A small sound classifier, trained from scratch: arch convnext.
Rows from block 3 of a small sound classifier, named by matrix and row number. Rows with one number belong to one neuron. Each number is 128 + 32 x the weight over its row's rms, rounded and kept within 0 to 255. All counts start at 0. Numbers have three digits each.
After each neuron's rows are labels from the 100 clips, of 14848, where the neuron reaches its largest size: "lies over" is the class under the peak. Only what is clearly more common there than usual is listed. The data: synthesized solo parts of chorales (CocoChorales).
# gate: MLP gate (model.blocks.3.mlp.gate.weight, 512x192), inputs 96-191
# fc1: MLP up (model.blocks.3.mlp.fc1.weight, 512x192), inputs 96-191
# fc2: MLP down (model.blocks.3.mlp.fc2.weight, 192x512, transposed), outputs 96-191

gate.101:146174182087116186131162177084152113128186105178137144132126137081120097049154113179146139133107093118086119159121097122112132138137203155088137092117118123205056166116171171073116082126082172116109102104135070194131083073158136072184062114137151117137162123156120173095133114098073092136
fc1.101:107141093127142090168098126086113128097095132149117168106104168167131130143113158192093096147112150068138071195135085151154134137112165207129129154065135129096168140160116144126098094099165111159115191124188118104114095166152117119075152148104103109129115090137171175143115140123115149082
fc2.101:119136180112144209110138131128133142059083125162187108158144164101125085124140078107080122107116139072139101106187137127182169139136140146140132166115073106081124126136106067140118162156077121111094098088150106104144142099100165163089112108127088124133167134138167132070107183144065121167
lies over: D4; A#4

gate.0:112150093176127137155050171101079132108164135133131171090109138168127151122099051123129139128107127078150126114067126150077139128092161103100162090130111105161185139097148180095105120142114112094161152133008104139144069117135109163169088089074131111129113095121144116128104134099119138082
fc1.0:144174119140116191076134107131125155126176088137171110108145106135137104165137144126212140071128089156101126151104163151114142111156210165149120147135144148043091097135074124096152105153120085114089100153240107103051096105118144085093126127171159123110189181125091153091106133167061180128
fc2.0:094141058172110149141165122160135120072108124177107135148209134124139152102134182139124145105111114115172196107114161151027075173067096145134093130167102158097141127124118104132077136130095075111156110143088130054133102071143138132180175191190173141134119132169134112140139169100110125138
lies over: silence

gate.201:128111126095223141216123110104101137135081105145155165157088163117136165091105136115133081133142133167078105162118084082119176104144147141084163116131129129117150149157156104153120208133085130124115190093145158120094105128133138133158064053182121150141122097082095101074166145112131128103
fc1.201:149128153097207124192122076111090082167084104146114129148061097190140141053160095100131149163163139153143148124106174084160184122162179206149156130128181103155203116187153106142143181070124144147135117094117170064124146145109115149123211105132074112123141168135098146126139137115119084142
fc2.201:152103149160123223135116098141082170123138129159127088107165141154087193125076161186109128111106143119138040115123123102137113080154135117142146153151160128113164146123163208105205086087094074140090160189126137186107154094181139098078142141138158118127144170130180149112096166125135118153
lies over: G#3

gate.88:170143125128169139091174061095114166134087165095123128158160179113108126127147096075128123105104172128180158133111132132141109131183131120145143092092090164096126151151121111080124123132110108102141149121176166116059148120093124151110089083127086138141145157044208104150124116075126110121
fc1.88:058122126143103145108140091150100168131109135204103116153117124138147129073132141093110084163103083082130145119052164120148108123084097087103149153130086087106147115172107120200147100137109112147154150113118092107149133105130184173074165089182088115157097133135164163151101179115129131143
fc2.88:137126131159148204139157129131164161196094119131179115169127150182106059116156110158147093123115137131130159167150074082162121137144185131096146113165166103120135204129114094121144090114118102119112127113112085143103123127100084119155100134057083074130130102104099122107153098153097110098
lies over: C5

gate.419:129093118162119143167098132175100101069148135078140095073149164131123143172145190117134108133162145124112179088139172104118134181130071137136159114111115149129083133122100090103122130146129117080136102161147081178105112111056141100104149093149151144155151135217094143066196131159130171094
fc1.419:147136157126083150149121143118170111150089136172109086165113095076174185116186126121103156139125117230085075179129121178130138145142139165134120125110139087133193123118118108148103148148200225141168095148128174089127133152115152109088162109120119069101077120145113128138114145094097178139
fc2.419:170063116124116103090113138124145197188068174148164139093139089163127135136111136184176118147148136122088113120114203135065147039126112108156165114131114154156133143129079148148102099137170126124106116168197152150130063150132169116070074137130117126085125136137155201081157111157155117096
lies over: F4

gate.399:137156163090140132116146112134077137079155066118078086117121108073144076108144132155176134191146167114158156136094106111162120133139066102132125135144133146169155100085137134161131151153149121093145131108109178148143136110136222129131077154156083108094121137094116143156156099098129067208
fc1.399:132130091162114148079156082166136130146124081123086094056120189125147198209175154118119146156134133137165129171085080127113115154186063106086107152157148173097081098131121183135142115129184096113099130084119141095202138116127095115092126150129139121114110174149118138127122083143131136126
fc2.399:110144061127135118115085092145200119148072127174129106129084076145094132109141154182098146129080070075115099102159102122112114117088137162132098143150082074146168140178101125170114079131136131133071121121119144159148127115137081127057064167133090128183094146130174130124177090109154153098
lies over: F4

gate.417:241126148096239095183110137093136114115128132090151177146166115120132148116168110138105098090152113108123114082140237119191159113099108176158085106173206138090128159113125093122100104108103165067130092095059115139096177161146134104065133132111119107093160086098077123154123150164166161148
fc1.417:181134155086204074130192094089125172140120140138107138121141121122145156112168113092175086093127099137134173148105126086180078219124170104134200071142164099081159132158137135105144166136117152093152137138112157089151113112120155192111092135093160151110128131110126129086187131093107113140
fc2.417:130122131115125178177127094140115094178116111146079155107129156177177167155074104113155128141147112146153097141102164142132137105099124152112157132218094093117130157135099106080112116159160093166107105106157126108136115148121133049159130106111148125124102108171138220164142113094190103136
lies over: G#3

gate.224:128089157147106164088163108165113111118151113142132076061137173090137144160129104077148137133169135127142139085161104114136140165088128136110154190124133082071067240185118133099093127073110168129154173103158117197144106183114141120103031155109103152126159149118101154043106132131134123144
fc1.224:139173129170092099156100060141108224118118119109166120166122108131137068150144150100091166097078228109101099142134176169143127182064137166095115123115104096111145123099145171106148195154146117118107099145100140101126107078109139110181164155142186118159129130145154150159178137110110143134
fc2.224:154129183139164149098078130032171097132095158154152173153145137113117146184156122149140135078206125125143177162109091142067105141094190128152142130143162168110125177119138139093173165110079110104102153213129136165104117140083140152171110120134099118145144178148170193139109224145126140093
lies over: D4

gate.289:098086143159139151154139162140132120140128169147155145107086128133145155093105124158117123108117099184063147151158106096128130135090123075149180215111155112074118064103067129138072125128032125129121183087112121121108082067106152197164074104133154144109080135084119167124180132175126162084
fc1.289:074041135085122172121097101156169156151155111131080141143079187092092139119163160117123111092150129180099138167186088121086142103093113121127202096079142079116166138134127078170148135101094095190138096102205136075116156098127153174115128148154105133139129170155131113150119143169136145086
fc2.289:128250135087106129219067115147111159162118106139130104118071142112134109156118108089126075104112103144111163133093147132114161132145141157087114105115140106108108101159113186141134122131086173125101166174122110174168149124167147097173080150111142204139182171170119142104140133093159148120
lies over: F4; F#4

gate.1:131145122165104086117099174175145085097160129136136135099096130136133105131144087154110111118125152067132153121117143117181099160156203128098079161105097131173094162148074132094081086119109109123091228148160073200078174105106157149129091113144126064077118108157117174086156138199125113087
fc1.1:136113087112099114079168163143152158134079125152161112156177129116096086124127177152126131100091121132071093154100153124173147169128064132105095084070154159080138154107160148138126121155145145115126080152122127108077142120103123076143028135125153152150117119079095134167120125119145151154
fc2.1:080137094187086088174141144158166150164117097092146136161119112136186115073168108102102122162103117154137127141132096118147120122094114083158114131072143130170127150213108141144166193136118151077100092065113190121166120091121133145166128117103113086067144103096080078117127181087135143089
lies over: F4

gate.175:085188115169183150131179173158098128123132084156166119153092174141157190175172142154096083082136162108091149123153136177116162201124068108125109089164141096143178143153182138160175067098089127145122117096096096103167093149161153111147129104108148130104097117093150133149148114118171129130
fc1.175:184136154134196097068103094180180176159117134126125114168121115079116146065133096125176096134123129075168128112120142094142139121128141111109098151118110159128067152144117116174066108168090133107120102126105128134133128124123073130091189127160144112147117173135155142131133106069111171141
fc2.175:129073236135170105134084204168122111158171142069180167074175042135149094162124120110110082086114144210087144147151127125147158151117114112151127098118097121099094124082091140147185074170073161123094147144186048104153109124116080072149100129125148138113149060108121149059119159112163154181
lies over: D4

gate.68:134166100120109125124135119078187128181139060161099147129083136136112134125104120143140080144180125072120069130132088106113175113118194116133124130143140131193081034152116125190122133125147147186153100128133083093060076140150147144151050126163136133136094128145161096133121112149177116168
fc1.68:159140127096124152133126125085150035078146149184068134137159149085106112070115110113152096165154131091155181146208111148086188118149144147106165162123132053129150139140135162194169108135084094132172112138144173122184168166109124103142150146138151111123114090088137109126213132135158155126
fc2.68:180106167080082137132149120096087101112155138095127129144118119146167205162093157113128055088131139129187147108151083150136125166110130147098054156122182065125107133084091150131143155105076086091106183119143171134145133169138069106179098138147130110119152218127154127135078089116067093157
lies over: F#3

gate.100:159107137134093160127128126145160157184084144134091178138090131164071167103150147110071125131163135130141126173211087151107113152143142113094096093189086140135100116173144210088121066163115151134091158099138116127166158090177153149134183113106149070087157141123098128076105133148113159079
fc1.100:118137078112116112081114155087121170139149052123159149152121124118123095111124183101112100215139142151161057071098148130108126049092171144115107090160126086124093135140129083130161128140111108161114139170186122109105117122151148119195156090148087123136115066132080171104094129127108170090
fc2.100:118110096130069167160106120127117169096140135110183116119190117180138094119093105153103105089084067130161072102126140130171107077153168137112200160114140146122126107094165071094167130139141118133155064138186140122097120118135133076114128098143130170129176159144103173051178158146110189106
lies over: F4; F#4

gate.465:126063130090138152152156081176094085187100069133130135137154147143170117126167114121180109165118108066142182118062123139052116122127147132096134100128142135152118091185148148089101092089146132135116104159125119157079121091156135140188131168121149096115135127146166138111065121178141132132
fc1.465:127145137166134170084134171138109149121087153170134097114138111172107158185113161111167105108172121162123161119107161120096184125131255195142110110098157129123115138102046117095116145101123205117115127156146079121081163075086131159146125195121104156124133162176059071133156138149142131117
fc2.465:118073062108105124068130166161093134079116081118140134157179152128116169093182180119104101108086084096135149109113130091104069115000080145136125139173148174112108136108112118159164157100107140136168198156160112118165101104089133107202088108115100143120151139134095144069136106151152119160
lies over: silence

gate.329:096148189174080134117071138110140070081112083193127135101174126145125136137153120177071170112186112106156083118165189059126160160117210135102168101170109155082116174095128113110136107114158113172139145134091168136083163103107086151138163153150151138121150105113101122138083167138147178130
fc1.329:095122079125206125123090167125102196116200146132112140132118104104183163169157117069161097160135104151106142134092133144065134088118145155144129193153107156118129149144118125139106093102160181070126148102132209096138160157125146073102107184150168134181160150166137143061158156150107097116
fc2.329:123088116115123109095185155168130109171127136165150131146118117110144092139103183130200180131117152132126167083118095158104125102118095182188127098101095133126125158117045141106101067164146034127102159157177150135107127105085099099131115100122082195127161128170130095103092108171088178206
lies over: D4

gate.486:158116156060147126118135134163121050145136216148106183135101161164111103094120163134090167094159107165111105131104091090141166131173157124133163143171156124103112164149107116095075097152071131152142165094105182152129145037125109116144102188098119111130146130103140108030168140103111141184
fc1.486:110147097145106105126160184131179103147114099105152121094162120152100101164105141117134125132126152149213121086169125066107102184130093075148118170086104165141169148136074123140139133140222077089097142152138105139116144132074139148099166145157099142142077119160142099149163128056149160126
fc2.486:133204096128136151146116129119100148125130112169108126052122101159155091105137149111122137167150153102110108040098095123178158107159132127123110096102191115177147133179168122177136157137093127108192104099160153144087117090135121138145140121125100091152111112174140134182154192086139163137
lies over: D4

gate.57:082119152117133140163099201089152148090130182091125113133106103143126157118098110111114131116154168121078147172101156186072134089110139142120060179116141135111124182178126145113127117151112105127126121102071094108084078128192080153131088126136153131129078118140110154117157140065136122091
fc1.57:178124124109095070089087200151130129150120076121140067114098143137141076142061144158121152166143101100132173171106161129073105081202170176142066132094126152187092158122124129093057128137143044125118094138126097138143113130110083201100067146160166123181083186150102139132191153138140083141
fc2.57:101075151155135107165134200154143120085158094093080129150122136138186074123068239062127151131087136118138085109125179115151166082178091140159124118119136161182134097131119109123148204188117160133100139155108154149160112098098120143138171082132116140143162126134119139093050118160116121115
lies over: D4

gate.202:155087124093170148146122135084121130100114115119151124146187096158050114169106133095155158098140090127133098094117132154091138078139103143116071117146117245111116114088143167090142117162154122139145136103128196129096148102166175134181126137103153124096136189144121088136097121088086146115
fc1.202:130100112088130138120116162062124169189095136164130154128148165155118116150135103075139138131088148092148107155178164146093208125152138148141200102076155142087106081112186140045127121194169114137098120127128156090098132155151083126131178129086109150096146095100114125074164123096050095086
fc2.202:131161131115128149123108140132092015116085119160146163089062090119098133106124148114163116138080109130142129158104115152154166168142105112129162126153099110066093138175157098179085112130183143122084125144096162152185200141150079133105122171124131119115134132138148104216138138144138117135
lies over: C5

gate.415:194159118120106226120161097152099088128153083122136115158089123053155110129143095105168131073103081113137120190108153109161141143127057114091144145106179190180123147135116069177176158099110126055148147125147174092052129150142148092142126117156076133083218084150104134131168112170125117147
fc1.415:088156156107115112149163137154144143119187152154097127132144181113179152157181120181155186081105158139112101097159128114139123084123218150150153102133166165171195086074167161138076139080166121111139099169118072137153084103138109169177050151151103124088149133129153156115133097129119057136
fc2.415:133091132100141116095182142112062116148172122124142127119160144142093164155082141139071117193093145157198146097149133133195147144110132200137111101147187151086186117181135134115175146140073191113158117151131137156070153121177137080139116167193135147143145119168136117087141215136159069105
lies over: F4