{"model": "sound classifier", "dataset": "synthesized solo parts of chorales (CocoChorales)", "train_examples": 39062, "noise_aug": 0.01, "n_mels": 64, "hop_length": 320, "input": "log_mel", "spec_augment": false, "win_length": 512, "targets": ["instrument"], "num_classes": 13, "arch": "convnext", "isotropic": false, "norm": "layernorm", "activation": "reglu", "mlp_ratio": 2.67, "inner_norm": false, "drop_path": 0.05, "patch_size": [4, 4], "conv_stem": false, "depths": [2, 4, 4], "widths": [96, 192, 384], "kernel_size": 7, "label_smoothing": 0.1, "loss": "cross_entropy", "init": "torch_default", "residual_init": "none", "optimizer": "soap", "beta2": 0.99, "lr": 0.0016, "beta1": 0.95, "shampoo_beta": 0.95, "eps": 1e-08, "precondition_frequency": 20, "max_precond_dim": 512, "one_sided": false, "adamw_lr_other_params": 0.0021, "grad_clip": 0.5, "steps": 15200, "batch_size": 384, "epochs": 149.4, "lr_schedule": "wsd", "decay_fraction": 0.2, "final_lr_fraction": 0.1, "warmup_steps": 1520, "weight_decay": 0.07, "adamw_weight_decay_other_params": 0}
Rows from block 3 of a small sound classifier, named by matrix and row number. Rows with one number belong to one neuron. Each number is 500 + 25 x the weight over its row's rms, rounded and kept within 0 to 999. All counts start at 0. Numbers have three digits each.
After each neuron's rows are labels from the 100 clips, of 14848, where the neuron reaches its largest size: "peak on" is the class under the peak. Only what is clearly more common there than usual is listed. The data: synthesized solo parts of chorales (CocoChorales).
# gate: MLP gate (model.blocks.3.mlp.gate.weight, 512x192), inputs 96-191
# fc1: MLP up (model.blocks.3.mlp.fc1.weight, 512x192), inputs 96-191
# fc2: MLP down (model.blocks.3.mlp.fc2.weight, 192x512, transposed), outputs 96-191

gate.140:493493509509552524515514511515483500506568479508491538493492482509508479502501528467476475465484491508473521501498543521479530564505478516518529519503534459496435484522439481557471505492463477525548507479523499480467480504484498475484486513492499541516519493498437489526521522477535504486
fc1.140:467512492535537547536530462474540482471486469529518469483475485513531549514529504512464485494487487547484509481456557463484520564501554537489494492487503494511503500517503509536510481495481458501488505507505489522443495487499513495462545501494522513518532507541492483516491500508515519465
fc2.140:481489498482489486484517477503503509487476517535499493527551524498524479454521483479470492469498506498508528532478506488523472496495499493475520541496507444526500482481523486488505505451512516556492460457524484528493516484479534455507479502482489520523481547516502495515492514486504513512
peak on: G#3

gate.310:540551513483537497482487516495528517537478504483488505508526475510475492478507507538457450499463506518476503493491472476517469527464482497515531468518489537507531480541497484477529542495538483531498483490461493450570525507531556506529559476512489505485544498472472484451507481499461480516
fc1.310:519520551476459493514517497464496450495487513447506473527463538534504510515525511510469510522507496501535524527463531529461494501509452527488510507501508480478506536493484487503546504520545504476494522494553521524509491545498510478467491500527455489498479497469515472458490505531517477550
fc2.310:496487538492496466504500504545493542456484495485497475484487518448476522511457504473505502508487500507479519522498514475486483513492535481479510512518529521485480531499496485548540470503533534515488480540469526442461507470517529521459560491509460550482504513503467471487521483479533490526
peak on: G#3

gate.27:534493487464516472528493516462519506511555528467489505481523450514524514494495511484524528528488524526499521528538499508523463473498515535505497437488514453514527573471441501521502503513516520489513509506472501507473493515456472497501524528485508526497515502520452496477516470478480543508
fc1.27:502534504476460525518503506498476503477500499483499507510510517514485537468488509560458540518515489514495509461466461496503549535469565527505506522491533501489478521508538506505458518513498496446507455502461514524566473493527514498524469482527466535491485470530500508482473510486496496495
fc2.27:458485516515464497521495502463469501502535506500449544499526465505454527541516485486497492461536510530482478496481514501518459505511490505497494479481496464465508568495534482473481497444466531481482500496480533554471522518473479515527489504477484479512509483450526522501528492499502465491
peak on: G#3

gate.178:544482478504504481517498542479539472455513508445490503514498480536506497497483532521530506462496495489489513484515472524514488465525484506507472504528500454470488461442497507472506513472516528490499546486512537473475491505455554508519510486522499529439504503441519511523466519477501551471
fc1.178:542514500463518456494504590498494498497551511468499469505505516546511453492492515496522502529520487460500489504552484505557462450509517516504479500530494487532499531440486520506523504438527534512512531500517510470523458479492524500528514491507484517488498501481481485479449516501479498475
fc2.178:475495513545514549475506483532489548482518469523513533506471492496537535458463478503522513483544496502504508484495509478488449503514506524527499514493472477469472525527512516477491509505513456479500527503498485477533538500499504492492549485474502494520542506573488503508470476523497553526
peak on: G#3

gate.414:520497496479495524464484537498462443523493514516464508509554471520517477485516497490519473500515502478520553520502537469475454495484501529506508513477556518467540519534474542534492505489514504491524492497475441510552502498513509517519449527494453512496462497463516497444504495528511516435
fc1.414:523480494488468486456504458494486465545499543455457473496490505520527504477510468502503464503522487502495504531504543514504476533501492491493536533541509498469515559547495498503503492477539531453537486515465474487565499551522541518480470500484456510519448486471513518460459513542536479519
fc2.414:542434463494529483495525495499484531478513496473480470494481485501487500511476463525457529513541510508497501512527509499475511521538469519467478502493471468504479497504588500499495483507526479518559499472493492494496483522522464483438485508469537471503458458470536504439497511531499484515
peak on: G#3; A3

gate.464:565516524502484512471537461516502465519483509449497497515472465475535483491527478474487493461498519499463542513505503457472510543514553550503507520485509525551531476521480490474481539498469502507496469539515486520474506508528546491494558506473488504508513527488534446435528494496521490494
fc1.464:502489497483454498501486490524502529524497515487480490506514514489488554501482467485491468510465506455528502521546463488497501521496498503509485521521518500529499488531510500447522506505502504533478476496476485479523491524477487518519519504459544471513487593486482522449469524539487471538
fc2.464:485514477502489538473485504479514505471477493521540556496486535500516519483492541513486532519514485450527520513496482461478503517463485473488456498529498503539497527515489496517515515498480516485461525505448482522545482528528500501475501527485479482478467528520436475470496528478505529471
peak on: G#3; A#3

gate.331:485416513520489495511462488510490567486511486467491460493541516467492478507473474497502497479473488495545486495519503505517491521515506518495506492525475488455495478454531514477505510458508454526516481526522485529522517484470519475509484563520508471451510491585482485535523510525487500454
fc1.331:495515492474544502500495485460476502518491528498481520513526449521500507494525527532503493470500485512515491503522496519528536508519486479485511494503498469542475548511507463468513517494452537486466551485442548477434490522501474489478484481478469481503492501487519491466541483510491488578
fc2.331:438476483543470508488475513490535496514481450502495520521461529514495534472491484438457468510470486497487517492516516491503505524452536490540496453465475538546529496511503519527476492510531496520496481486497538519477479489500517509458509503480471464454512525466488486520571522513508518486
peak on: G4; A4